Rows from block 5 of a small multi-label image tagger, named by matrix and row number. Rows with one number within an expert belong to one neuron, the router's apart. Each number is 128 + 32 x the weight over its row's rms, rounded and kept within 0 to 255. All counts start at 0. Numbers have three digits each.
Before each expert's rows are labels from the 100 images, of 14976, where the router gives the expert most weight on average: "responds to" is what is common among them. Only what is clearly more common there than usual is listed. The data: Sentinel-2 satellite tiles (TerraMesh).
# router: slot weights (model.blocks.5.mlp.router.weight, 4x192), inputs 0-191
# up: expert up (model.blocks.5.mlp.up, 4x48x192), inputs 0-191
# down: expert down (model.blocks.5.mlp.down, 4x192x48, transposed), outputs 0-191

# expert 0
responds to: main land cover: rangeland
router.0:098149098135118071142136118099147150125113160119113156085134111095088154131100110100109067158111183153104075110160134150098092124164136091010116126124087115151135132115109107091165113110117094070173087061161108137163107154028148172109156129089112180158150130126125163116080210052104159164102144133109092128130132099104129093143099117131125074161123158170068152144140173185109142142156137183148086100134164086129153066157111136111152136103132157140129118135136127106142187151129143134131190171118165162145161185140103169162093132039123147159136123183102099147170099140117171108
up.8:101079134102095164149184151140140104124115121137168167175148121135126107111125092114161155152142106105165159162161090115099128153105069165201112125164180097100123126125152129139083193199131163203104191169097130098107110115172213140148081167165173145109150174140068112111140059136142119139110083065139164147169153135138120074116121115138151140117091105142166131129135072118192111160151088117157166147116088177136107182151180141212181104172154068151088099137110136130156111117137174169128097095133167115170083134152136115143081133170141175111099151112165169125139084130141154125
down.8:107204117132115076170085092167100103153092162118112080158135134094139167153166145153128157162108124096136126104125148181203130069147126142091196044114164195144104102111109090156128127102126150126154149082132158165117145117112080149184165118125120097135121159123190120123093159161161109123065097137108132118126133167115158096115117143116148170121148194068121110104133210088084104138095136158110107143185074135110095132167146096071069103132173155103150124113091139176123102178133105137181081161126086129123167097113057165087184129123110122151118121074103176144139146148166082183
up.9:163097147134103103134126131107108151126186070149141193163115131141133080122135059133164119134147111107110134133202145140179145098114087098152119199162106204124067145178121098080061139133129171223136201139141119091146150136157192116137186115141148069142061121171131135057092160216149118163162070124161175179168145128108123137094129112107132160106116097076159145138166141138154093152119097111081119142129118097128122076071142094121140096138108136161147141083097134161153108114132171142148114110153052131123172157120132129088108108099164174136135138078113123160152122101152167121
down.9:107122170073138162109131125157122091158125192122131085182127164096172091114126141179116165169171123101131196137084131164096126117124147193152125035166178118122166139107158191146097116180123117157103176112049151134129102079146133112141121133116165093105117156228100094119135111139093180040134111106136139092151097053136167116128119129127124166108136112151188145071104142132154135113127121140166163109110048198145077161120151123132110134141183085102134134093169116109109111110124095167144076117132123114140102128156167130141169153205092113100078125159127145130108164153163118171
up.10:147138088175083147197100119099118141132117100157154118185128144150121123111136156149151137160176081095161084087086097118093196101078079106166127151093100144051050103182120157137128146172106222140096094143111171209095135111137123151135150167157135148091115112136131120128141169152165123128162043123113173171084193143193159177107157103061146163132111135141102196089127120109116111170149112137105159145135082171087143134144118170133124110103101128117162124187129100096178136119142116161152144090185146155114153095142147142100165073146144097125084160132124166060127127156143113150
down.10:110166160102112117089144072143182154133088164153077167121123124079085134101136046085146177133145161124102109090125147079179135150185111161166097143086105128134190158152087076083124131170151108129134117085169143158160134162106127078130138110132148111093063103114087093134170137112121098119091129103140035087158156142137090076117118111136120096127136123162168145127186100146124149077146130108164155096088134088104109112138086111092168180090146143162073078132092112150083144137104167141095155142123089117169137165129145099154134143071140141201145178164079120170115083095163176041
up.11:150109066078090088122130162051100198159197111139125132105122072172107062142108089188162103130127123102111119082103151166131104152179134067144095149180077165101092101158118097122077135152154095113083144111156129168117154091123132195099163203162149040120068118106138116076099156153132105144168129131193101173109107144129127187124174111133150148121123139105188152170125117139148118147097087086134106151095124170141168090136099081092142140101112101176147091115140092132110110118134112117104136132144098203121126123115138081095190161093112090177137111108148104134104112100110145060
down.11:098127178126102110173118125173207072217099144181137137128112172106111149128127128160182171165158168109078174090091076127156130088100116184164146058084184125154150124152155161125093082129121064143111120101058149175092082070121155066141127131115141098078132116168157069128129127154082134102112078117151077120186118125123143080081141166116099086113153115079127139112099119076117075105155122117120181113161105139116133151122140120102131093141181130105176132106157145103136110109116129156199103101088134088144091097125150168100135185171106115109093164109143178142075142130134087152
up.12:145160134154126057162112075104147179171156150100116147072087108160103153117106093160126106133108142126075100050095099153180136078156182067120144141150070190138142167140079090091094089091183122106139111099165146150126119120102082154125103205106114087126121095122144114099111174175143124159142161161138121132139106132117132149133156135176171132128138141079155151137125119086116139118027079055115132116145101098133139096126095084072102161118101164103163139102153103112110114113105091106140144145118094160102154113123129104069129128086105103164153006073123119154107128065090107092
down.12:153121143116130161099119130123159183169093077152080088165139148121123081141099115117177137147188121109119161161140148101130122150101099167186113111182109093158163092151160128126101165163090105130059118171069109115089129061095166111089166141142145095092091108201131119070107122141111150130146100089170085121081081050086138096122082094103112138150134097150131131113146126171172112125167104164162166155110125178117200118163140111137170095138113051181136093034175155125131136073125164130090124076097084087169141114102177131132155156146096118099092141152146136090076107156167137145
up.13:120126163136073083113175154080117125121173174146123133115132136057106138146144083118155125121171163122110120100098166128073126110187105148183157137121092155125170180166142113067078143103127070103102160082117182175132085088137098111117167098088125101127081105150124057149156166146102122088172110170147076098172141135178179115123111100088126086165061126108141136129106128081143148076137131084165151056159156158120111130112130110065151146087113151126136099121161155141090081184073084182096142139086129163180143131153132094126091163101184114160098168126095184105097130141115204126
down.13:124126163115123109109117129165108103127143185178154131192067215091106160132181173173104143142225117134092166084072093132123104136134132208162145129074130180111094139123142158188170049187178162134103114153119150107115155135137134139147145126091119100132172133169148117178168142123152136092126130152156171139150121096217102166125129121101099102074107116162138102091092119128100179140126170132151175103105105154160090176108147153153085167108144157095128153151143122070151194138099133151135121109130161090123094111158121156087139102173120138141097223141106117117112194159127132109
up.14:126198135144167157059089053141120147132122154095116119102113138065141134146138105110165146123143174149134102120144186160135163151093111120128181169101100128193106103150094103088127130091151104110075121130153115165107141127120028102136180093126161099125097090103133128122100119109108117092151138159172092134091061151133148133192155116054137087139073128121120120065145201122144201080097114127104131074136148143111153143124121061071115120136091163060217117143153183116160065161100126104058119141103079117147147096095101112102129111075169138117153137109113124077129146117132128119
down.14:100117117184082120147181143134119110149136121158145071136069183136095201146211171114049196097161077166150106093056092131152166075140141133134152140061181177134111135176122132143156107162118130175141096163126160119081179152146074078175093098102110123126168124177140132177159134156086132128140094109177123111104158132102131148045196152142081124103132141089119085120117132091085077104110149133132152163124148130131139146131125164088138138131145171075134110087106091099122156128140158140206109133182149102088127083141146140114149117154086146128144191120117167178117129109167106129
up.15:176057103070075177110174166146113155146151099130125125129142092148160056115096179139136202104113146117153155180185180121059153171126087157117080161125154138092092124089122130149079164152103168133126207124052117146146140147219168089141080140190171130087073182138125144107122088103108119124180138111184135111109108132126095160125143109137112175103150054141139140146149154148211117092133119140167088101154123118181145126080120164148124088136127082161146133144117126159143137091160122160106085126141110123155125145099167126159100206146142136064137126131156140143105125109171137136
down.15:028184157119168084141081074123134062143103179135154130162109185094129149120183116152110127159165173127136148117147122157153098128138107156179186078112141149151125131114151136126137125141159144156152079092140147118124136079074107161146165160064155158140181084140121119131165179158137091103065094120112129128138135162177161074126063176089138109188094170104136089084129143091092159106134152112161198110109137160116129173211173092139165132128141154109098117126110140088167106199117135148120127105076139077156178082144099129079149092130136143158144164103139149106120134210121099147

# expert 2
responds to: water; main land cover: water; clouds
router.2:143121141132113183098170203127096132067176068124149136161148116165104079156133100079150122081137087155154119210136177118096137176102123133182097196125175115099072145173179126168121150117092151172134156173091104101094134099206161100130094094159115102152131155135106103131145098076162171145143150117158144158102151117127111156088145122183113129134084102071141090148170056097190105130118185097091136167128130113148158118090188118147158115177075109159116154143051216118158143160141112140068122156142112145133147123141104084167111133142175144087151151133136113147116120165110145151
up.8:100189143109144140135085091098153100141146194130118125068169135084139127157075135151117123179148180145061147122125148250181108162193174156127112057151134138146189124058104144106122078119131067083161083092148114130104111110086106158122156129081141102175126116101162169144099173119095101121145152146113108127130115137134117091170107136130121091107130113166108159113154158177108126127152090145174128111152176105134161116176143077088095138097173075085146138141198141119137169146062080135098073163096118105132146108111118143100164152170087064171152132149145130112120175116080101131
down.8:191134130111130139130101089126180120179071100134101128117103178100196123087142199098102118111170133119155181154179162095166157153070118165131132103139084199134146062091076123090141152137108144068091114123148103097138126146172173127076166123156123087084094119063145141116141171169124092140143123154102126122070070161089101134164117097105134156153156098151087101103139150153125125116119141134161117137138112133081159167137077179118098086124073148188179143120146122176133172086142163147102135109138071176121128096050128106096169121168094143078044151124168095129084118109142129174
up.9:132121162135086157108153145170107124100120126135104074124180121116160124082119138095142163122094149154124098147138157127091106189133126129133088120070128125132208137109090174080152138134105111123140102112130075139122117197127113126129136073101074141120098113157132144171146143044031154075181158138127136051172114104098133126137136115135064149120152073182058163171119130177196124088183166189168131114134133113110137132114129138124119154075155097150148123145145108102127214115084145134092147122176132089096131210137152189164141177138104103095124119201116130140102174148172148109
down.9:129143136109154144148135113101200100103081145099110087082145186171179161127115129129080109160127137163177076121146139132168055133144120096095134158121138126123213155059099182074177158133126147100188121089097116126132073115066126125107154110103125189147113117119099214114101147118117142149123120171048141076108132133103180094176123123121132160142168154148088146143160152178084135137172119150170083105123165131083133072157077138190181129106160141152106095116160060131105130112187111101126119103152117139098181115179132136133126106081069067151128089172126110102170117113121145142
up.10:088164120128107111151140152072131119148080129141143128161161104147150141095123110065142114095069148136149090109125132167141111129165120088126126145159129154120143166136093069104149154115094161126189106091136104141176116100119129127110141114174028148169115060126127100106138138118145149135076107129049081147082132101102099138101127096155113189121157146089077155137148101122076117095169141173130109164146116106077154097149135150144126162149102128147094141126087102140094161086150105116195196119076075147166204150157029167153126196113088102171113116144135161151096112098077084041
down.10:165091122146146176134121074115179141139067088121102117114108128148186137136161095115116180166132144127130092146202180121177159149086069117141144159139123114158177108109081139087113197154113160144143112131143132103115105068121148087116121128119187154092084126104102181098132149110088166161154088139126128104061089112078154102138104109110161141151127083161121166129183161151142090132150099128195150107115111140064206075175088139135189101115107113192190098148176111111147119065153161129112082037140105123124144093100148077148146097124113100089109125124139132127094076089086169148
up.11:130150144178082074121117060114129128115096177124133160133146125065089210118134157160115141136122130040149095107104116130135164114112122098092123105082047151114093048144077086115080096131158101017062164119180143146109119176104128191113133176123154110125144121101156125143130168092085100121100083139125126137126104169158142133136119056120135093120109141187135151090122186176115100131088130171162119159139099137144105112210144100126113135096082078124092162193165126134169151151127139113177145115184124155117097106099124124142109090123110176096092134107175138140115074114122112158
down.11:081144105194117136148129170130108134146157116180122081097143153142096153130093152109109120055183117198115133125097111102122170172117188099161079148082154143137136173195107167110170172099132125164136071143146097114133138142120027119174088102142061109171169101163141165178151108182114134151127148120137088124110144126142126127103183162125077117166102178089075126152082077085151077108125126094085143148164193098152160166129138141113118149170158146103128125069085141131113152147133083123138151185130131084085110109145139145096065112144152086094192128091081135139163168095151085115
up.12:140166141115189110091026100107145103129149167078164131133132098128157111160126106197156079156121139096113138133125114151115105102108153063102116130148098095120085081136136197160138114076144124079114132146137127182120128118081150173072140153109177129099136116130111100090071153142131138093115161166105142186094091120117178161134143145146183098129140173127141153070129120131076120143055074106136093127087133175100131098119097068145124120122135116119183092105169096082188066141141098084155128071115134213061141100139114097133165105100096090172116058102163106142151166120068117115
down.12:130133089123130181080121086159175115133052069086142121147129192134147096065155143127139178109190129135149143124176110124183143137074094115154127098117094142113097061179112121093121155181146185132090110130152083107101091124160122119099100103138165124096122096155045137103165128163120150177053090131157111115125105135140153139130104117123155138148155086124149092068153096142140131116103111063144163143087117167081159129167119124145132097109151105200141102083139098158096127080100188102066092085138093111123098091118132016162150118160092172110091127137182113123085089132121141161
up.13:143051148156138124137177157151152147100142082084087138064136147170081156111165130084120121086152122161127131139140106051119119116128168142135159146129121119190129135102123095135171139126140118156156105135129161100142113199148172096113076111084078194140161161133106121146132109071153156172103175095127150119146175118145054082133136175149132161166120126125131059190115110061136166145115131100109147156130116053148128169113119182136151116135062196173083131167083092168090155105191193103117173178152177149139102125137140130140070145100175162120159141149130083098155095119183136109
down.13:097111156085109051163138096091169107219106202117162173094079148119169164099137111140129130151110183073131120046115080135120073080185145156086160108130119157099127188073109130076107114154124145141146160076100191188196115154101152108154114180115131165118113106137116087151123186127106118108118107134107119102203162110134145156141141131140151151093157143135158146110134145138081115093141069150166126048157091124130078083121082129145145168097136173103085132137121040136136125140155118159164119141113124159139123161186122145140101141095095132197124124154149141142148090103143125078
up.14:129075173151134163141168138167167137127130078072100112136141118166069140147078158140152132140118112114123121150129076067122129123067165126110114104149165085157201101131159155152165117150130102132129100134083120146140134136133219087107076120104118255071162194135135128125126105088168132133148145048111151110148186122122040061119130152171087145105171134123109115159138108083156118161094166106126117160109141079133130112132136154143166094113086113114131125139123131143086113078175164108167155082174187110127101138116171131151131117148153135068124103122104097124187056134179112162
down.14:121163162099112027179094118080150077180117199155165176119079133087123180110138106103136107195109179123117118090142115145133063106138134199107149075128128116150104167043099130089105124127097128099157160065124190176181117142065130142127146182121146120140121093139175080130086219133112139083112090128107104136179113090124108123144134107133147107131118160131147128094128146153091107085184115157153150086187110154145074127153141115143160139137102135104090151147113122126160124152132096171183129148057083191173137141134100153126073124122081125178101140147146160121131120150114125089
up.15:125192153120176141117113127155133131091115143102122107071151115132122156111133130121148148117033161198184072166160174134102095133077106100090117153114166136148168111090104161129173135072107059114218115095105083133104145188110107142070122073126111185140143116133135153137128098064083153106102166117043096086119155114103129060144153123140059121160162123120070107189143155152126135125150195201151068123139167121156126097124137113171136103168146149119130146144097172126086145140122144124146152144130105103128193178137074171150109167083115135092144099132148142149161167135155141150
down.15:166116166119124141171153133073188110103116125147118114110140132138163154121106101109101132184097157179156100152178177112153073163148104131101117174127148116148163160059121143038121204154099148129171129080106090153155078081083145106116129138114146165136080141080136138108101171082069129141144094144106116099123127129046163084128140099127133185129151123168088162118181148196123052096187107182180101111142141163090165067169102124149187141154128139181120121147138088108124164112180130158149117093129095157129182113136144167138113124093071093137084106151139147164132087113116188101

# expert 1
responds to: water; main land cover: water
router.1:104106139079162129117064118160151122169134174137138079138087154102152105094140122192145133182168159100175157087177091109123116104087075140140135109143139149125148117101118178110121170107140113119147173104075192177158139102136173134051190148108189134063114081138090129125132138168100091111154086063133098121155126146171135112148185125058106145154132111119150151082148136123124121108151069102150178109138121161147056130092066105164122111107175143144142115083140067122127024129167093171134112114138119165128174101141167096079113084094106116135079154086130112077176126112160146136
up.8:064149094119099152142146150131142124134109156143042132118176109139051119140123086090169130136139130181114111132082187196106145223147091156169107128114162138129144160134110096117118081135097146137131088097113088109132090064178099131160143116117105092161133134133108164174165119118131132156084133097142094132107158128187087084111126102115078111164104084063150100168085068067194152116173136100143165104180140139186168180135170168130121170165175128134130113149122123125134102138090107174057127184099121076159120141161126085140109117148127155139122147157045165065099117161119129137
down.8:159084148129118134096102126158117147106155086230105153159129129181156113094141107097119090123132113115142160187159177101120130233100111126169098174147080111133088085125136111130137130148168159109087155153151047091148116166104166141111165127125146056131113132067137122079094104133135105158108165138147172179093096163164121172117122116094171140165118049161128121098126084167119186150109125119150153131098093146078151162082126129175118131123096111168143135175156130078159170119180149094087161104154111171120112139090084178056122096097077172123080189087137093132137164143116111128
up.9:091091140139123156136190137193086158130130146039076179180131089151134217082116086098151172074088106118127096107108124094126165130130174103076169153094186128155114150112138105154143121081175132160140110146123128093087124132111095148185077111178123108131118192025119151132108091082147112118122155116140134146082150171177097110161148149199189170127117140137126143131110127086126142113066138098132122101109104082141135117132207149150145155105109130073119129177136116113187115162154117109149125153174161122147080156167098067173084140147143114097129074091136120124134130090099122095
down.9:152099082065131124070142128164084138134140151074159107121100126103171116116137087143104156113150156104122168149122146091125202123114109115105134107117095131137127136094141144156099104136153158175118187110138117099140131191152083146190090106163195134075104189175079180112105110098127225134134148188124136124157121063102121178161138167147185153128136170146193135133085096143131149100080084097178073074086073140105103130130097102105102125112162127115117113101123062147141107152143146091147081141153176166155096145146104078195128193136124109125161089099133128190147166064116138124
up.10:158096173185080122138146123089125105126087146100119128113149106114169173157134136158099142165113068050119067104103101170100132088112098103080149095117124115088108120120125155112080107140108161113107187169156159139143116118154148140157120155149156138114131154101161128130103154102092127092160094151072218151140108145120200147112130067142187154114120103140139158092110146115095080141090040136143121138136066174128116112145112114123090138108101079107141135166202063144168107066172134161215097127194165158077062107125179132172188074139099109122109118115143167149132108097129113140
down.10:071109122173140185145151141074137099056128140149137130126158066116128081180052139089119078147067148103091067101117133172125133094114166076136088156149128138107180162189108154102128112108081134139115095119101118120159137058107150075102111120155090127176130113104094161187138174158097109062135140147076094097106120145082118145119090114150089102119103103096093136080156123132151067091123165130140075093114208104117171078147119139118146197083075138138113172075140106158146113153102077172121136123144101076137132104147124137138139085138167141116158129076064092142149088118099166147
up.11:134110179113204107138092070099103107173084159134129139098143160104148092104117139156147095163148180126097175092169128129122079142096193140147138085162095154141131101071147149135096098102125047058113131066063139181191134100117177130053162183135139123067162087131123095135149102147082074064100151143074124108119056155145096140169110142081101124125133100127134119119148155125126134095137173108147139086131164126142116141116106113120057116092125152121113190123174092120085116111142063141130150105066126136157086088075171145055128134127140124104111138083149092078136159107115129138
down.11:141129141118151171076176185173081131050170118106135161106145113158150110173168107095168163061144165145171136162119143153089169147139132106132082162120162082134107159136167092139127117150137122174087141134121085092082127146147116107188061046148145153183129179136104099122119077052104202176117185121161106148156153102120153099097139149203126093104087094118160098136148107092124125071090092072107087127084112134172145110104164098144147135170138131122117140157077181088151145177132150080109098192144147139145146120142080120176112170137114146147162100114101123138132108181087102123
up.12:071147085135082105133183132140145132124114163126053163129164112092052141114147080087140144130140119139137108137084150137102154188177084163161124120082163137134113148153109083133119110125126149134135118095141121068168085113176109162158143113104103128152143151142117163173174108115146126169069137093148108145145175136199082091116136096127087118150131112072153090157068078076215164140167161087154159124187103104168125164145190169146121171171174148150092107152080153110113101111114134153057133161112109092146095159135111063145073144128129171127110142165061188080094101160149132121
down.12:171062143147117154114126137144130157093182078243085146158155115169151102089155120122103113122159104132128156213179188128099149242082096126194094209156094135115106087121156144124133155141137147122090142160137061111133141148111163138118157120156135073119097117128148111072095102135099109158118163115127131169093116142158110145127141118091148152178127069162116152118133081173135181158135125128120154139127122155087164154095125135184141098121105106166178124165145104075175154135172118117089148134171137148087128133114098184053122089110098124101079200084145107120148150141109117146
up.13:067121116123112107143144144144127145114119161127054136126180105098044125124108093098207074147123116152125134115086149160100144200139114142166113108119130125123121132164126091138080084122124119094093114121111132103186087079173121163115157137131106114135150121123099154157172118133155094125085130082111111157138123159195057094132141075108082110162106097092167103153051083060225150139162174076148185128183143136161127170146184154130082162144142121150088123151110131116108097122089104156069157165097085087164103125127116076119114106149110153150101140122047149047105111154130124128
down.13:154071132135114152103144165156107151083194131221100152171150118152171092113147102102145145100160128129145159221161186134093145254128117121173072188157133107094079122119195105129150128162143144146106149142123044091094116134125140121148145109176134081137081169099131095077061072081106128164108178119156113205123128140154124136128114130124173147135102066171129145103144088170154171126134090139155129139100102153112162122094149114157147121146123111155142129181121123092171189148168128128085109128171143154115131126107089170079114106136100123117095171090110120128148149156087096119
up.14:135093138185128099137132151136091195076159086067093121073181080093086171122114152108130121110066112139159107167165125121106147140124163093092100196095153097093115139134139094142148114083126111131161104093120106101152141176148104151148079114157096155137171160130169163144098098057144116122111176162091109149093176146115069116138110091179121129114185137127103147176134167124154112186090155138067071147190172071135153102115143116117095141188103139092099155163068166185055105165152112137150143142124118107150125178132115119170087156085176114104171098092088150139201102115158136118
down.14:146103146147129140157189158063139154069095109095125149137200139166106113115152086091101177163149087146155121150145185128098107152145139175154114171113199093162110155053151141085138122149111069151160103142116106126081110134138149166157087109171101148175140182089151136138089115082114090126113133114143151136116135118138083105148126169180100195079124136204066089145150165100160085126136118150101153171162126099154128185181155144140187137185117097133074153236135090113147191134171083150141108128128128115138121167132145160177136197128114114135148147161145151072136109134157142141
up.15:111149097146148084192156103176081171127123126056086128136138047130133156113079102099141123108060092161167076143148133119106163122148139066079137142082145103123106130124113102167130149115186143106127114154152129093138144122111115157158058144132070160162165167129118165155126102068187061133115176124157144130115158232123138103180136087196125123122171152137083114188070129120163169172085128136098079108158083136159161106155166143151106162193139108094100102169117173126142100130147130116102127126143146113099131164112093057156079146120142135093155060101127162155140123141174135107
down.15:160154136144097108134123150125122136186106122065067092107132062085086145129090090122150087155141112127105115134189126078124166113101155093121107089185097113134163108113161127135115159087129081075150129166159119155112113122090177130079144184148108147107153144156151213120112134178142133100128118122117170138087121141197083145112107075103137075134074189085154140107133132132160128171138184109109127128159130175164108107144135119115168114183106091169118093144180217109107074125085100130096139134052132081130062112123097000140121136142139101120111117094102146111117103110134124184

# expert 3
responds to: trees; main land cover: trees
router.3:118138140180096117139110058109157177197104088127114133148098110091119160096153106111091145116102104113103101110106129108190164080148147066124119171102067200102135110197084076092135131153166193166121076141183105132146146146117110090136115114135081066138091079133134127125133202180130126177143098144157089117094161109075166152078117118150187130121128097077135179070175123133110096085081081089126130133127083099078172097129067136077129142108119127145144125061131109098151142129122186125134157093163090138144148161114142106116185082112089143151147072099129116178106110108137121084
up.8:091133127179135151183148121096144088128158137099128166134091120099055148127097212109134099074104129146105089096129087180159144131174162097102090101128157147133132156170119105128172098148137163164150118156180111058139180157142149099185070100112087121173155122132108175195133146112168115177162166111155140168139159135129080126153146166175096054074057122157096129134152133128097104137110121119107101169136134086179130135159137163111094174098088174113094176139088174147175151164102165165155103153192173128119147157116123125137117085167162190154174076144065084137142112108146133118
down.8:128147161119147107139153110120066103138065171053111116184128151063177154122139152081069138112096122135158137120169155119165174089175156099066174114079122184103138142102075084122189151128128149147154089098164083070145119154104103123136104095126069120174127135097109104157141120112096120092083151175064148112136081157080187148147100144146138119104191127124068072114126166152105128159068153161137043070120079113082130127111146202123115151147173183128156142147141143130090168136096121125170129089144138126099155137090093156158143143104115139126095068076142101171154138124134125104
up.9:069181060109140187156129155151143082148103132147168129156073156120109072121139158116141167123173145150164108141114106172142156104119076161196084131165172146118113180151114104121143152172085167194123129104106143133152124079177155103154086139174152152128145120120085164157190143132129133211095093064142087128087157114137118114100108124137114097134071133113143104104168087131139116089172125129145178143151171152153186141164132155164192145182158137117098133126054162109168127170164132162107121115106117093163183104163068123154080098177123133170148204148083134116120075150126078143
down.9:170136069110177107157075095108118163137165125125120127062128170109162088096071146129121064108174164152139147151183159106168122201146155090123105142132111140127140122095122147147157164063199118116177127096154075155121100174104092157073146121139094126134103136176110140128098137118148103110150202187112123123091134130163168154244107154087169128166129164174070121132156152158119198169128111108134094076126163132144193127120093145115120144133111148151144125126132158164095169128102129102083117137114147160108129128088133153038106124093150126106140102091165101063188178117101166132
up.10:136134039125110111160103144096103145140158108120145071088146134120095064087099124184135165121168087136159154121112111148106131179187142137183092131134150133059098120134157144129095155118117131143143125177115112149106151103175079161130107172163144105122124102117095141161164103127155079185144170153155087153088142149177167172151164153113170121140129132094180148149123091053104142168168049068101170130166148194103163190142103105093093143151169140101123114141106074181143093156136084181094124133140177171101148068156162093094142142109168089167161134090117169077152167126127180119
down.10:189130106151118100186113116123113190079105080166138150103153096128131126116122086100140095141118101165141115196189155059112108165130120113150128192135098073149101125104141131160119196075147147130116118160169079122108141171113100225122140158134123124143168139111181156143083142101190115138118127188148192160102123132117114100125107115099215132170120144142091122168125115141173141193160178146082136147144138132158168145145137114136151132201077113160113136171091224128098142117138130077108146128067149134121080143114151175102109133095172152050170165125185157111140142147136150138
up.11:121147131112041173173207143146155146137110077142112138141154092150133159121083119078134172137083112157128081180145152123133190171154112133085102110108157100106169125129109116067135142144081129114147103120137068108117101153104095115167108099138115134125065145120190154109085153097143152137120098137157102108136113105112148126119091094167172140118166132154044160158146137164153100115182120197150092104197118085111152087165164127088169090094169063139157083131150175147128167104088140144134071145176117097170130157154133172211107181165099100105140131179125213144094102107131127126
down.11:169134093114141143096139125160095174144168120112149188130092154076106084121139135093184099073179167067139175103126108121101162131105116174185136136186088147131124116135147094163092121142134118150071170132141191119121165113187161119128106180182164121095136129133081114140183081126186078124135138136132146170149138146180103130129071131138155071111075109134219090117105085100129162129110146063104199151098126109157084149082133127134120141121092132144098165144106185180103117105098167096077138127110155158198110139077110064147086173116207177121149164129135102134119131100117140135
up.12:093144146144185123124132095167106099131094148078071121150104056162139155136114152100095119110053140199179064142113150129099124160106145140078184113143153086152115090102083128176158103095166057069152112090111138061160106055155114127097104153082088148107144151111141128147147114104151064122094170116126172119130123212161159115176151091153128131128129057122108064154064141104152123131142122113184108124116088158155123146080197161198120114145136109126127170180144137119112089088157113119106128139119109138096129080097129050148111158144117143080114081114136068128117143147130100137
down.12:107086167168100180175200127148132141092158093115124107153139126155076155049152112118082178100127100141176133199118094062107148122056145139138141176092162091115125103167166135079093176152116071145095112143120126147069160154145137133113083132193154150125170093140117088124208147121114177183113108070190068122125160086108084105111109114130107130135117092123130131150098099111174088133132153120112155185151181131154174156152154121134165106163130114139089151123103143101136117163170120150143126114143110074134080091132139077159110150200168119089159135140134141133124054170188085139
up.13:147108093132198160126124090169161177128142129061095072084148113150132129152113157116124146123132169152107169134157165090129149169134157138126151129128145074160162121093144142192156124118134138149149121091112100099187131142136099112146083109112140142112136206038116195146119118054168101133109254152100186082137137171131108139217120172145146181171127135149152061155100191104156170117080150127123101113148106124100142116126110137121100126133108164095145180191106122199096135121150125110089106161133136118139124110082116142107081153119190135068158089117101126103167143115169121140
down.13:121148166117144095126147107130066119137149140166135202169162129172131106132154117087152083133178191089093163140157149164147128176174106141156118104144102116140108138137187093132094068160145155154061132088166100094139136194101137150180191146142149132147150113064136119104093106141150068104076121159111158230193101214201114119137086122099125107120094108105129105124141117125129150076161178122139158102135132100128121154122199109126091153099096127131095157191111155086128120171083107113107160103087147117170112148087058122076142128116165167113120149094118142109143114193077135131
up.14:158115094071114134129166159098127148170174124128096109101174042147167071185029114129199112109090133113091094155147173131065129201166148119081095091170112080172095141118139156136099123098092123090115114114106064154148089116086150163133136146104123168104116191133180165104081159091103157119171156169158136146108089111108127154131153120159171142181119132150096135175118139151178114131140101169160063101148127115154177108107150102102142135121113082173174069128149132139131142036129133111129108146085157145148128140112150176167102173114135107097154070185133133139093138101085125129
down.14:129161132146125110121197132100107120129164130080117133161053162104071168068153141107132109078130132111167074081090091133111130039149117173131183115143124190106134135149117075122134159151110141134119149120140240115160179075165128101117088164150093127115140090153109115145206074098134096144130124086091138143171146128154074118110136123160086092093094110128174097130091094095117143077108183100147163187123112144142029150123119167145125128117103164131107168085081165148082139113122118141124177127151126165148128124115105086203085151106165143163137143166138116187134127098167129089
up.15:164130103084080150133121144121137145187146142149119152088155076127165087192044146120170149161089147107090139144144170144109181178135135140060096087156120106153122124109093148144053100104086123100128136120112071161096095134090128144149155141127162130094098194125224149103080162121132160111170120175169128112130105107108122165115128117147156124147149150142117150146123172164158108134138093185142069083188120101156139098135129094055143088113127067133197096123165142189137130057101142112133054161105129134135114138099178189135108168132114105090164070136126180139089137075103123155
down.15:123137125152112130097188131116098151104145102104130116166073165086066123078167137107137110047172110111180102095109106116089135101149096172190151113132109173105124121157126082118118151183135131140078151143157212122131168104181154130117063150160126118100159085120083089145224068103129114128095123091102139142153136136140115131104132117167103116092113100142195109137089073098130141114091182081128187203089107147139060157105134149157117132132114107131113148087090168128076164111097151110092175106164141151151116127110123054197097149138159163124127167158155114209113115106164144115